A small image classifier, trained from scratch: norm layernorm, 30.5 epochs.
Rows from block 3 of a small image classifier, named by matrix and row number. Rows with one number within an expert belong to one neuron, the router's apart. Each number is 128 + 24 x the weight over its row's rms, rounded and kept within 0 to 255. All counts start at 0.
Before each expert's rows are labels from the 100 images, of 14848, where the router gives the expert most weight on average: "patch colour" is the nearest of a few named colours to the mean colour under the peak. Only what is clearly more common there than usual is listed. The data: crops of objects in photos (Visual Genome).
# router: router (model.blocks.3.mlp.router.weight, 8x384, trained with AdamW), inputs 256-383
# gate: expert gate (model.blocks.3.mlp.gate, 8x384x384), inputs 256-383
# up: expert up (model.blocks.3.mlp.up, 8x384x384), inputs 256-383
# down: expert down (model.blocks.3.mlp.down, 8x384x384, transposed), outputs 256-383

# expert 5
patch colour: brown
router.5 [106 132 130 118 134 120 122 146  86 154 128 108 157 118 112 139  97  90  83 119 107 122 144 123 155 154 124 139 136 104 148 125 118 118 127 135 143 166 139 137 145 134 160 112 174 126 122 146  88 133 169 145 140 138 151 125 119 106 127 172 110  83 131 140  87 118 129 150 127  91  77 143 109 156 109 131 144 107 113 140 170 119 102 170 115 149 115 136 143 140 103 160 164 152 130 132 137  94 123 149 102 119 165 101  94 128 120 134 136  97 137  83 143 110 131 118 119 152 133 105 138 132 154 189 127 117 166 159]
gate.4 [107 163 137 151 112 132 151 143 133  63 155 111 132 144 145  98 171 176 147 113 127 152 137 119 124 168 104 133 121 133 106 121 116 123 106 127 129 118 116 116 141 158 117 118 116 160  92 100 132 119 157 132 156 145 161 108 102 120 123 105  92 113 109 115 135 171 168 140 108 104 118  86 151 158 131 118 113 124 109 128 126 129 122 133 119 136 131 162  92 116 111 120 142 155 118 170 133 147 123 182 132 126 150 115 116 145 138 131 105 102 111 125 112 153 138 108 165 123  84 132 111 117 131 154 108 112  56 128]
up.4 [112 157 157 135 125 129 109 130 128 122 110 142 116 157 162  74 171 139 138 154 127 168 120 137 109 131 146 132 151 111 157 135 105 127 118 116 135 142 133 140 143 115 115 104 102 132  91 133 138 135  99 151 103 108 126 124 125 131 117 137 113 130 103 117 162 147 168 128 126  73 145 118 164 128 128 124 112 134 112 194 125 128 137 143 143 126 121  98  94 103 118 141 122 121 125 152  92 111 116 170 132 157 113  84 126 100 137 134 136 113 132 129 129  95 109 102 132 112 105 148 139 141  93 141 127 124  70 151]
down.4 [130 128 156  97 123 169 114 125 178 117 123 188 150 133 127  97 111  67 142  91 100 134  95  94 140  61 110 122 155 114 117 119 108 107 137 124 133 165  89 101 153 114  97 132  81 128 140 117 144 120 149 135  97 141 121 122 117 100 144 156 150 124 116 132 119 107 139 122 175  79 162 135  92 163 151 114 128 195 160  86 113 131 113 167 116 105 158 101  92 101 158 125 127 155 120 121 150 135 125 147 112 135  63 120 130 160 125 133 130 116 156  81  87 139 126 133  91 104 117 106 139 169 114 157 119 145  93  99]
gate.5 [153 140 100 133 108 107 124 159 121 131  90 131 165 157 127 124 168 130 112 128 148 113 128 108 145 115 167 138 136 114 121 138 142 127  98 160 164 127 135 141 117 128  99 119 101 136 156 121  96  94 120 102 133 135 145 112 145 147 159 121 110 118 118 135 118  81 128 128 130  98  88 136 143 133 125 111 153  71  80 131 133 103 140 111 107 110 129 102 145 120 143 146 156 125 135 138 141 159 100 125 140 163  88 182 129 145 141  90 130  86  98  93 139 112 144 112 162 138 120 103 134 142 100 156 123 136 163 139]
up.5 [114 156 113 108 130 145 105 150  98 126 119 152 128 114 128 143 155 101  73 121 125 141 111 118 115 112  65 146 157 122 131 157  67 114 102 144 130 133  87 132 150 138 168 124 130 146 159  91 104 124  74 172 125  94  82 130  99 148 158 156 129 163 145 130 116 107 106 122 131 115 161 117  97  90 159 112  88 130 137 134 104 116 148 131 157 124 125 107 141  91 141 114 104 138 104 147 106 125 152 139 144 142 131  82 117 117 134 121  93 117 108 150 134 164 146  91 165 134 113 146 186 126 162 139 119 111 121  93]
down.5 [101 110 143 127  80 107 133 102 119 154 156 126 146 114 117 111  97  72 143 125  96 154 142 176 123  75 134 108 139  98 151 122 165 117 124  83 103 120 129 129 118 114 153 127 159 111 128 154  90 128 116 176 200 120 106 150  95 100 108 156 130 137 143 148 152 139 174 113 166 107 148 147 150  86 148 114 142 134 130  89  83  97 122 111 142 141  86 163 105 169 155 122 180 142 100 105 128 114 114  96 140  68 123  96 106 132 149 122  59 107 123  93 141 131 124 138 130 104 133 140 133 140 131 120 135 159 138 196]
gate.6 [138 146 116 123 147 134 169  97 164 131 105 142 151 119  92 143 107 152 130 145  84 186 126 158 127 146 150 131 126  91 111 130 122 119  92  83 134 121 103 151 101 151 139 159  95 106 130 129  77  95 120  96 114  88 156  86  86 118 146 136 114 120 130 146 148 107  92 116 168 130 122 121 137  83 115 139 109 161 117 121 107 150 126  84 143  76 125 163 140 101  81 142 130 133 112 173 140 134 127 110 122 107 114 157 191 151 129 141 171 136 110  80 142 128 112 149 168 134 113 133 152 182 141  80 155 122 119 108]
up.6 [126 168 117 148 150 151 178 128 165 110 114 127 135 130  90 120 110 149 154 110  90 172  77 145 135 127 142 173 147 117 164 123 137 158 135  88 165 109 122 115 114 157 135 164 120 103 149 146 121 126 125 144 107 128 170 116 117 147 159 157 101 129 134 126 160  82  96  87 163 126 169  69 105  85  98 157 123 110 124 104  73  99 129  77 152 118 122 129 164 136 121 144 109 152 116 139 128 104 104 110 122 137 130 147 136 141 118 145 154 128  86  94 122 115 112 157 165 114 119 158 122 159 147  84 133 124 121 129]
down.6 [108 110  72 131 107 109 164  87 113 154 141 137  74 148  94 128 127 130 179  95 130 101 111 110  94 152 112 195 152 135 129 154 139 114 131 130 187 117 162 147 143 132 127 157 135 118 128 102 136 152 140 107 162 169 126 155 111 131  98 141 155 168 135 110 122 121 118 118  90 147 111 129 163 107 132 140 156 126 111 132 102 136 146 143 101 133 164 136  76 139 142 106 120 165 122 108 147 129 146 123 121 129 114 125 140 133 147 112  92 115 159 168 104 118 149 115 158 108 117 107 152 141 170  92  98 148 153 128]
gate.7 [150 140 143 161 120 125 149 162 137 124 130 134 135  72 119 136 116 159 108 100 144 123  84 109 131 122 130 147 118 139 117 102 122 102 156 133 139  81  98 123 104 123 139 117 144 116 168  97 130 121 158 115  86 115 138 141 134 149 103 101 134 118 137 133 100 130 146 134 141 163 166 144 131 168 182 117 153 147 131 121 113 116 101 139 162 117 167 177 107 162 151 154 126 104  87 134 140 150  96 198 109 106 138  80 111  78  70  97 126 104 158 143 152 151 151 153 112 136 135 167 121 120  76 134 164 143 105 118]
up.7 [148 137  92 100 169 107  97 130 124 144 142 114  98 125 141 152 119 128 103 145 141 107 175 146 118 158 152 149 115  71 109 138 143 131 169 145  97 159 140 145 115 109 150 182 127 138 162 115 116 116 158 127 111 138 104 108 136 133 132  88 150 131 112  96 119 110 107 153 153 127 112 131 122 134 118 148 143 160  74 115 148 155 113 163  80 153 103 117 119 132 122 112 100 163 161 174 138 141 108 104 137 104  81 137 152 129 127 151 124 151 140 149 158 146  83 106 138 161 170 155 169 136 110 177 116 145  91 112]
down.7 [115 126 133 158 120 109 143 137 127 115 119 123 160 105 112 144 144 105 142 129 123 159 126 122 123 105 128 143 119 173 155 171 178 183 136 163 130 120 119  87 116  92 169 113 130 124 120 140 118 101 125 140 147 143 125 176 107 152 108 112  94 102  92  87 129 115 129 104 123  88 136  96 116  82 119 141 127 126  80 149  95 158 110 152 116 148  99  75 109 136 130 187 105 132 154  85 138 147 150 175 129 149 141 118  99 132 142 120 148 129 104 144 116 106 118 150 123 132 156 131 201 157 110 134 137  91 146 133]

# expert 4
patch colour: grey
router.4 [120 150 141 122 159 105 122 130 170 155 169 167 149 154 132  86 140 111 122 109 148 130 145 126  93  95 126 103  75 141 197 131 107  87 142 129 118  91 150 125 123 137 124  94 141 139 130 127 131  95 114 131 102 150 106  76 116 137 147  69 133 148 115 129 103 135 130 133 151 131 151 115 129 140 109 132 139  94 130 138 137 175 155 168 101 122 134 156 135 142 100 131 130 130 139 134 183 117 133 146 153 127 103 103 137 104 122 116 143 111 110 158 107 103 134 132  78 109 118 140 116 169  99 114 130 136 103 114]
gate.4 [119  99 131  66 141 134 130 112 142 146 122 109 116 124 119 107 131 113 111 151 145 172  99 130 115 107 144  83 155 132 116 140 132 139 153 118 129 165  99 179 119 137 134 140 140 160 144 105 146 111 150  87 173 103 126 138 133 111 132 106 100 121 116 113 124 137 117 155 128 106 166 156 149 123 134 110 113 112 120 148  93 146  85 146 165  76 126  64 123 166 143  96 130 107 102 124  91 144 126 121 123 122  95  65 173 163 140 124 130 117 144 142 111 121 152 124  94 150 151 120 130 102 157 107 150 160 127 163]
up.4 [123 101 156 114 180 178 103 118 109 134  99 116 159 164 128 134 135 160  97 150 114  95 137 138  89 164 157 115 146 121 119 152 152 140 152 115 105 130 171 120 161 122 133 111 126 143 109  85 107 157 107 102 128 134 174 134 171 151 157 145 119 101  90 129 108 145  95 129 140 163 134 153 148 123 143 160 128 153 137 105 137 134 104 116 127 114 110 134 174 117 129 103 111 115 153 114  97 131 142 126 132 146 111  84 130 131 124 102 121 133 103 125 104 146 147  96  71 111  87 118  74  82 157 157 102 176 150 110]
down.4 [ 97  99  98 103 137  95 110 147 135 146 102 151  91 143 127 106 151 130 124 132 125 139 122 126  90 152 116 175  95 125 156 117 130 126 129 117 134 115 106 120 150  87 145 118 115 128 138 158 156 127 121  82 133 151 155 164  94 108  98 173 114 141 110 110 169 136 147 107  89 136 151 174 133 140 137 117 158 147 148 126 111 179  74 142 185 167 159 147  89 118 106  78 148 135 150 116 128 118 149 135 134 139  91 133 117 119 145 115 145 164  67 142 134 114 148 146 111 153 115 148 171 138 133 152 105  80 114 151]
gate.5 [145  91 154 157 139 162 141 106  91  71 140 111 133 137 133 150 125 134 127 116 142 135 125 112  76 124 147 130  77 106 133 157 123  97 152 172 116 112 125 120 136 102 168 136 123 128 136 131 145 158 113 116 152 127 134 162 137 141 154 160 146 136 154 110 112 110 113 118  82 128 110 120 105 119 150  71 121 148 130  99 147 126 160 155  75 128 146 152 142  95 119 141 150 113 155 138 107 137 119 129 117 106 141 152  98 161 157 119 134 113 109 116 110 124 151  85 100 129  97 127 130 146 138 140 173  92 141 106]
up.5 [170 129 179 119 111 144 121  76 157 105 110  95 131 143 141 139  99 134 131 115 174  73 187 119 115 143 141 141  91 104 133 169 147 146 122 153 135 143 147 117 136 106 150 111 155 119 139 125 141 114 132 112 155 169 115 137 127 149 140 130 123 125 115 124 108 117 120 126 108 152 133 106 137 111 160  84 162  86 122 109 127 134 134 125 101 130 124 113 135 115 139 172 142  89 165 126 129 146 119 129 104 124 138 154 150 117 143 101 145 163 131 126 131 133 141 149 146 117  81 102 164 124 172 146 124  97  86 124]
down.5 [100 137 110 117 107 126 157 155 116 155 205  78 126 168 126 115 128 115 117 106 128 153  96 150 136 149 139 101 142 134 171 105 130 143 142 113 139 145 169 115 156 143 114 105 140 137 116 115 122 115 121 141 108 172 163 143 120 170 124 154 102 131 103  98  91  87 100 105 115 108 111 170 122 160 146 134 144 147 154 139 141 155 101 143 124 114 105 109 102 134 104 102 118 129 136 106 121 141  96 121 105 142 171  90 149 139 151  98  99 110 109 126 122 104 103 108 144 131  92  99 159 135 154 120 129 124 163 187]
gate.6 [161 134 150 103 113 152 141 145 136 114 128 167  94 144 146 114 156 115 119 129 121 153 158  85 156 127 136 145 145 129 155 140 116 140 123 177 124 158 100 118 125  92 119 151 147 158 145 109 130 114 154 144 112 187 119 122 111 112 149  96 112 144 134 151 157 121 108 181  73 128 111 163 177 131  99 109  96  82 141 134 104 143 126  96 144 133  77 115 122 152 117  74 104 115 139 104 124 131 164 136 106 110 133 182 112 126 122 160 107 149 126 134 136 142 156 146 144 138 126 120 120  95 143 135 139 142 175 146]
up.6 [122 131  82 139 157 103 126 112 130 140 137  81 128 100  93 131 133 147 143 143 117 110  89 148 122  99  95 104 128  85 130 127 168  94 113  90 119 183  90 142 123 167 147 116 117 157 138 132 126 152 113 153 117 113 134 117  93 138 116 122 145 107 104 128 121 131 191  84 165 122 155 109 102 158 140 153 126 188 141 123 158 117  86 116 125 138 136 163 166 144 135 129 116 137 126 168 127 153 122 125 125 105  88  92 115 155 117 166  95  97 112 131 146 128 121  93  97 138 138 153 139 122 120 119 137 114 114 104]
down.6 [141 132 106  80 138  97 187 101 166 134  72  99  90 135 119  77 137 151 159 141 114 154 116 123 141 120 144 123 105 106  89 120 139 108 168 122 144 123  91 121 180 120 104 123 140 139 129 111 138 158 116 138 146 141 123 103 156 107 117 107 156  94 122 136 133 102 111  98 127 142  74 143 118 118 157 123 125 101 104 112 109 103 112 131 125 129 161 123  85 120 129 159 100 124 107 151 118 148 124  85 108 143 176 143 118 119 107 114 138 122 130 108 114 118  97 153 127 144 120 142 189 126 184 119  99 123 138 110]
gate.7 [118  98 143 115 156 141 107 102 123 130 154 118 140 106 104 118 125 148 147  85 111 109 119 156 132 161 157 130 126 115 135 118 111  91 122 138 155 136 131 137 107 117 114  93 133 157 141 127  77 155 112 119 129 111 178 112 134 142 123 118 125 101  97 193 162 121 111 115 154  94  93 165  95 151 124 112 164 117 138 112 138 147 143 143  80 127 127 118 116 109 106 125 128 108 163 123  90 113  89  85 132 121 101 112 139 130 145 104 162 124 112  77 129 139 117 114 137 140 115  77 137 176 119 126  77 127 138 102]
up.7 [132  80 182 151 159 155 164  95  93 151 134 135  97 130 153 116  92 143 131 124 119 138 106 150 151 122 121 131 109 132  72 134 125 127 114 101 124 120 167 138 139 112 123 116 131 167 144 108 103 111 126 174  95 125 147 148 129 114  97  82 119 116 115 135 110 114 104 143 151 134 118 174 108 170  92 104 148 144 104 112 130 158 133 167  84 129 106 154 146 143 125 131 104 106 139  86 128 166 124  97 111 135 132 149 141 123 130 103 161 132 115 127 109 161 132 106 175 122 170 109 164 155 112 113 137 149 131 115]
down.7 [126 170 141 106 110 125 147 151 110 132 139 131 113 124 127 131 127 112  91 121 142 131 163 160 133 122 147 143 125 105 120 138 145 128 138 129 122  99  91 102 162 117 141 134 150 130 106 170 156 156 120 127 103 136 141 132  87 156 118 154 169 160 115 109 139 166 147 130 135 126 131 114  98  90 119 142 117 103 157 137 155 116  97  96 118 115 135  91 133 172 114 124 130 142 170 123 137 133 134 106 128 114 117  88 120 115  97 130 120 148 162 113 131 157 155  95 134 163  94 164 144 108 144 143 155 149 148 128]

# expert 1
patch colour: grey
router.1 [115 120 136 137 128 121  92 154 132  89 179 127 133 150 122 155 137 138 191 101 173 119 145 110 140 144 123 158 147 137 100  90 134 140 161 105 162 134 129 149 164 192 151 127  80 152 133 144 124 157 133 134 137  75  94 155  95 161 143 157 115 168 134 185 145  89 109  54 139 137 120 121 146 104  87 113 150 121 122 149 157 137 148  96 154 137 107 112 139 137 129 152 136 135 136 106 142 172 131 131 117 139  95 132 107 126 133 141 151 131 158 148 123 174 127 103 159 100 136 155 110 155 104 121 139  94 118  78]
gate.4 [117 128 123 120 132 138 121 128 127 127 100 107  76 163 151 130 104 114 124  83 122 111  88 130  94 135  89 146 114 127  85  86 160 116 116 123 129 144 141  93 147 116 114  49  99 160 140 120 131 144 130 147  88 116  86 142 149 130 134  99 152  99 155 162 135 132 139  83 141 128 104 118 154 139 136  94  63 128 124 137 102 138 146  97 106 136  97 177 154 113 135 111  80 156 122 172  69 120 144 124  85 177 125 122 126  92  83 147 159 138 145 152 142 151 133 105 122 109 122 134 132 165 204 107 116 143 134 131]
up.4 [153 158  98 131 144 128 128 133 122 156 140 155 173 116 123  92 159 118 153 157 139 146 182 124 185 119 168 137 131 129 167 143 110 109 127  96 144 131 100 149 109 100 116 161 180 115 105 152 107 127 120 128 168 153 169 126 116 115 128 151 121 147 121 121 150 126 120 163 133 131 157 149  88 125 117 161 185 128 124 109 147 121 124 113 129 115 161  79 105 112 129 143 157 103 162 101 168 127  85 167 137  45 141 124 153 149 167 157  97 138 115  88  99  79 120 183 131 132 151 123 117  75  75 134 148 116 148 118]
down.4 [114 122  88 121 152  45 132 146 159  89 132 167 155 122 110  93 141 134 178  82 120 176 134 139 121 136 144 149 126  88 149 105 136 111 180 137 128 110 118 142 161 120 151 105 134 125 100 176 106 151 119 142 130 112 148  80 158 169 131 129 136 124 114 126 145 166 100 114  93 148 139 108  85  85 117 132 103  93 141 131 158 118 118 104 112 158 134 138 134  89 125 112 146 123  99 118  90 146 148 150 141 106  98 178 127 123 164 149 110 139 139 148 136 147 136 154 137 106  99 126 116 107  96 126 115 129  86 122]
gate.5 [148 130  95  81 122 186 153 103 134 122 150 141 168 125 136 173 131 117 120 143 128 105 129 102 139 102 123 155 119 124  66 147 133 111 189 130 120 112 132  97  66 113 145 116 142  71 113 126 112  97 113 145 114 159 100 126 132 148 147 152  88 144 136 109 173 110 143  70 110 149 104 109  85 136 159  83 157 186 135 106 112 115 147 149 186 148 109 122  87 105 136 141 112 114 130 150 139 133 150 101 141 132 151 168 179 120 132 132 147 139 164 110  97 130 111 103 120  72 119 115 128 120  81  96 117 119 136 163]
up.5 [151 141  95 143 150 161 169 142 129 113 138 148  96 109 122 131 143 136  78 124 121 106  91 113 123 129 151 123 158 141 105 118 119 116 185 121 125  92 121 123  87  99 162 131 124  65 149 103 110 138 126 127 128 164  89 119 126 139 140 132 104 173 119 125 125 136 130 142 141 128  94 109 115 152 140 109 112  98 122 123 109  97 120 136 190 148 149 135 159 122  92 116 153 136 136 152 123 143 157 114 131 138 135 155 181  92 141 128 142 172 161 133  67 162 121 108 124 109 130 115 107 122 101 120 156 154 110 122]
down.5 [143 126 161 119 144 171 143 117  86 136 171 103 125 104 126 168 113 111 126 110  87 134 116 128 127 133 125 170 109 151 109 113 120 172 108 161 146 112 156 134 101 130 134 145 115 118 158 154 118 148  94 150 140 166 148  92 134 102 133 153 129 106 107 113 129 133 114 113 113 139 100 129  89 138  86 125 136 110 119 127 151 139 139 128 128  97 148 104 122 132 133  96  88 137 114 130 112 112 104 172 117 138 103 153  86 113 109 154 118 125 111 147 170 115  98 135 155 169 113 121 139 104 105 177 122 113  99 138]
gate.6 [159 101 133 156 101 132  88 122 138 115 105 136 130 149 124 141 129 100 133 104 150 105 124 184 121 109  85 138  81 157 132 139 165 151 126 148 156 111 128 114 129 120 136 144 142 105 142  89 138 152 163 111 171 150 109 138  94 133 123 122 102 147 143 120 170 111 152 119 129 132 123  87 173 126 149 145 150 126 136 114 131 127 127 105 149 129 143 138 136 120 109 158 109 156 128 123 114 155 154 131 133 100  85  71 169 173 118 115 116 154 164 141 111 147 128 129 144 126 119 135 126 151  94 125 107 124 122  97]
up.6 [132 106 131 135 116 182 135 136 142 132 130 103 140  90  89 156 152  99 130 118 130 134 129 152 137 133  89 163  92 161 151 112 168 172 102 139 145 102 144 132 134 124 174 126  90 146 141  61 142 131 142 125 161 159 118  89 121 111 114 124 124 167 108 132 161 124 128 106 141 159  68  72 150 120 145  88 139 139 131 131 112 165 116  94 144 100 178 154 133 118 130 143  91 147  85 148  83 175  88  92 137  99 135 126 182 119 144 144 131 162 153 111 171 166 134 151 177 151 124 151 101 152 108 168 128 132 134 102]
down.6 [100 143 141 159 121 135 142  74 120 104 132 132 120 110 133 145  82 131 118 154 126 130 171 130 110 137  94  86 129 142 163 112 115 112 171 118 124 114 175 173 144 128 135 130 119 128 109 101 140 110 132 135 167 135 142 122 145 129 126 149 126 173 159 132 146  93  93 135 140 150 162 123 142 136  96 102 140 121 115 161 143  86 131 107 122 102 104 125 140 138 161 109 113 118 137 121  95 184 128 161 130 123 155 135 141 196 118 124 121  95 148  90 158 127 132 120  94 152 161  95 116 121 117 156 147  92  97 131]
gate.7 [123 141 120 124 144 148 138 200 108 161 164 122 153 119 107 115 102 149 102 141  76 144 118 109 125 187 123 111 113 173 132 111 129 131 115 129 135 173 146 119 143 147 121 112  86 149 136 135 139 148 173 133 150 114 123  97 133 125 133 126  97 120 113 154 135 126 128 137 125 113 101 104 111 124 143  86 155 118 134 111  70  86 150 146 116 172 163  96 107 125 105 112  99 158 107 145 128 165 129 102 124 140  91 106 143 149 105 120  76 111  86 149 101 115 110 103 145 126 143 126 146 129  89 150 131 111 137  94]
up.7 [114 140 146 144  93  97 131  69 117  77  81 130 112 127 143 143 168 110 170 128 162  92 114 101 173  92 107 166 147  92  94 154 123 112 118 136 116 119 106 159 118 101 132 148 165 121 133 104 154  69  76 130 121 149 143 149 117 123 129 115 131 182 135 104 124 148 103 121 138 143 147 142 140 144 149 135  93 173 138 160 167 138 120 113 146 112 108 159 147 161 144 134 163  67 132  97 101 121 131 160 139 153 139 151 125 117 145 128 162 142 150  96 148 144 126 134 104 132  94 115 138 146 135 119 140 139 136 157]
down.7 [131 142 102 127  91 120 139 119 112 135  86 125 131 140 137 138 175 146  99  67 151 128 119 145 146 108 137  97 144 173 151 127  87 172  84 117 160 104 133 136 105  87 160 148 128 107 134 134 164 130 145 128 148 107 163 129 151 119  71  76 105 109 119 147 114 109 119  89 127 128 152  96 109 109 123  93 147 108 135 120 148 119 147 145 154 103 167 133 134 130 126 168 110 116 111 120 126 128 108 146  84 124 192 105 123 138 114  89 157 107 114 144 115 121  74 112 110 160 132 143  92 148 115 141 142 133 125  99]

# expert 2
patch colour: brown
router.2 [165 134 106 129 155  83 119 111 100 146 113 130 115  95 101 126 151 174 149  97 101 112 131 166 142  91 158 137 117 120 145 158 127 156 108 143 138 129 117 154 145  83 119  98 103  97 146 123 120 113 163 127 126 140 161 119 104 122 119 116 153 157 180 105 140 149 136 142  97 109 138 129 172 134 137 118 128 147 192 125  92  86 108 154 144 131  87 115 118 121 134 132 100 155  78 160 126 107 135  84 135 163 125 110 173 161 140 121  93 146 123 128 157  98 136 158 145 128 123 142 124 152 143 160 119 157 135  95]
gate.4 [151 121 155 146 164 107 115 106 163 144 146 173 102  94 109 135 126 116 144 100 152 151 123 131 122 144 130 105 143 145 105 141  87 132 157 172 110  94 165  98 136 152 141 119 137 161 120 115 114 123 150 107 148 190 130 124 107 112  90 129 143 187 111 134 129 143 112  95 118 146 139 153 117 170 112 123 132 143 122 122 156 159 100 134 117 155 144 148 131 122 157 127 108  75 175  88 109 124 101 171 127 128 130 104 114 150 150 145 112 150 137 147  90 160 182 143 114  94 125 168 154  88 130 158 132 159 131 101]
up.4 [115 140 123 109 129 105 138 142 152 125 158  89 134 142 133 147 104 130 131 167 104 169  93 113  96 148 143 128 151 136 122  56 114 148 164 160 114 124 172 123 121 164 152 158 112 119 117 127 176 123 141 144 121 120 115 156 120  95 123 102 143 181 123 113  96 113  94 128  94 103 148 122 131 134  98 124 109 157 148 139 114 110 105 101 139 111 150 138 128  81 165 138 163 138 136 132  53 136 138 132 180 120 114 137 149 107 113 129 104 114 105 138 108 128 122 115  94 136  85 114 122 132 122 155 127 103 156 113]
down.4 [134 140 152 125 128 143 143 117 178 126 120  82 100 186  69 134 127 136 109 137 110 156 126 112 112 150 148 128 149  66 132 104 120 124 139 129 131 130 125 149 159 160 138 137 141 111 157 113 136 108 138  96 171 161 118 137 150 141 138 111 116 171 126  86 103 147 117 103 136 163 130 164 140 122 131 142 163 136 126 136 101 142 137 132 146 120 153 119 107 147 104 132 127 158 119 133  97 158 156 146 140 129 143 110 127 113 128 117 141 149 136  92 133  91 178 133  86 127 108 144 158 119 180 100  80 152 115  99]
gate.5 [163 136 128 136 110 140 129 164 111 159 168 102 145 117  84 139 118 118 150 119 116 119 145 140 162 107 165 171 109 157 110 107  89 155 127 128 112 109 182 135 104  65 117 126 157 160 128 103 169 139 109 154 135 119 118 141 114 146  96 109 133 162 105 108 155 179 123 151  84 155 112 135 155 157 160 155  80 128 152 175 118 161 121 141 142 153 138 149 129 145 103  96  80 122 113 141 138  74 115 144 141 117 114 161 167 135 143 116 105 100 116 117  89 114 141 129  76 129 133 106 134  44 111 111 131 126 104 168]
up.5 [162  88 107 118 135  99 113  84 127 127 119 143 137 190 133 122 133 129 101 172 151 119  94 102 138 114 116  91 161 141 127 113 139  94 136 118 136 120  90 113 137 196 155 114  95 101 141 128 119 116 128 133 104 127 139 113 123 118 135 134 114 129 111 158 114 100 115  99 135 157 141 107 115  68 109 142 148 130 122 101 126 108 129 128 105 149 125 113 127 139 141 178 129 140 160 146 127 187 138 120 107 135 126 120 120 114 105 109 143 146  88 169 170 105 114 118 160 116 142 116 142 167 145 152 128  74 144 140]
down.5 [112  83 133 167 109 114 118 137 112 170 133  93 149 117 150 105 166 106  81 205 124  81 148 162 147 131 126 104 104 125 137  97 128 107 108  98 119 107  83 108 150 125 143  93 112 108 153 112 149 104 164 101  84 104  93 110  87 113 114 120 158 130 109 117 116 139 145 129 140 148 117 154 147 122 145 128 127 132 113 116 141 163 120 148 142  64 120 159 128 183 124 163 126 105 113 119 150 114 158 132 117  97 118 120 149 165  81 119 116 127  96 170 133 141  93 111 168 115 126 139 150  87 102  94 124 142  92 129]
gate.6 [106 143 117 203 143 149 152 116 156 133 156 148 157 118 137 161 114 103 137 148 131 100 110 127 171 191 158 152 100 175 142 132 102 147 121 141 125 125 129 134 132 159 139 138 132 157 113 131 162 127 110 134 130 184  56 122 144 141 128 124 164  75 123  68 141 130 119 140 189 100  92 166 160 128 148 111 146 134 115 133 120 176 134 126 113 133 150 100 147 105 104 107  98 141 131 119  48 136 128 126 121 115 115 103 125 115  93  91 148  98 105 143 168  91 116 101 156  86 114 144 114 134 161  79 107  87 145 150]
up.6 [143 126 133 118 132 136 110  94 104 105 101  76 128 162  87 162 145 108 105 115 131  94 106 156 138  78 118 151 104  81  90 126 157 116 112 159 106 119 125 116 150 115 176 119 121 111 126  99 102 147 133 117 127 115 163 131 135  89 152 156 125 177 137 147 145 126 135 133  99 169 114  86 100 139 140 166 130 116 101 146 172 122 139 116 122 145 122 138 143 144 166 163 107 144  82 136 100 141 143 163 126 165 150 148 108 120 130 114 120 129 168 108 109 121 116 139 111 159 101 110 124 107 102  82 148  99 133  96]
down.6 [ 80 124 122 123 108 135 130 125 112 131 137 150 161 149 140 144  92 149 131  79 151 101 124 121 130 126 123  99 142 126 100 104 129 101  98 142 148 126 116 153 161 106 127 121 105 167 118 132 151 113 130 143 172 140 161 105 163 157 104 102 169  93 121 104 125  89 120 107 148 160 117 140 170 160 132 132 133  99 121 127 136 128 136  94 115 133 179 139 125 133 144 109 120 107 114 165 155 125 127 138 169 126 112 147 192 140 145 156 133 171 141 119 129  75 129  95  97 151 122 126 126 103 112 126 146 118 119 150]
gate.7 [129  97 112 106 116 126 104 159 131 119 161 128 122 146 120 140  77 113 122 150 137  99 115 135 183 121 102 138 172 155  99 114 162 125 122 102 158 111 147 118 152  99 119 125 139 131 127 110  75 169  77  80 139 140 133 134 101 170 138 176 112 188 155 135  72 130 119 141 150  84 116 161 131 108 111  85 155 158 141 112 160 125 120 130 112 136 153 120 129 154 138 120  98 110 143 136 100 109 102 117 131 133 123 127 180 138 116 159 156 145 136 145 165 135 153 126 163 125 105 168 120 151 106 152 124 158 135 124]
up.7 [ 99  90 132 137 104 135 111 135  86 101 133 133 147 120 161 102 192 101 153 118 108 126 182 141 136 144 147 168  91 131 126 157 112 128 104 156 111 152 112  98 103 150 148 113 107 123 127 126 168 118 139 124 153 154 137  84 157 123 130 113 149  74  72 145 146 143  96 118 164 161 132 124 146 145 140 170 110 111 130 119  96 141 119 144 134 121  95 146 140 126 132 142 140 139 145 105 154 112 128 176 109 121 148 132 124 123 107 124 121 144  76 109  88  73 113 137  82 140 146 115 112 121 134  95 150  43 132 127]
down.7 [118 157 127 122 116 102 102 159 145 150 120 132 135 115 132 119 107 115  87 106 114 141 103 125 125 160 140 134 134 173 122  80 124 114 144 104 138 130 127 132 139  86 117 119 129 159 151 124 138 165 144 135 112  95 103 119 133 165 161 113 156 121 154 143 111 144 137 131 129 117  76 188 146  99 135 127 143 149 167 152 112 108 129 101 159 120  72 142 125 154 140 114 137  70 129  97 131 136  89 170 133 157  98 105 121  88  82  86 102 163 136 109 131 140 169 122 161 151 124 141  68 114 122 162 125 111  88 103]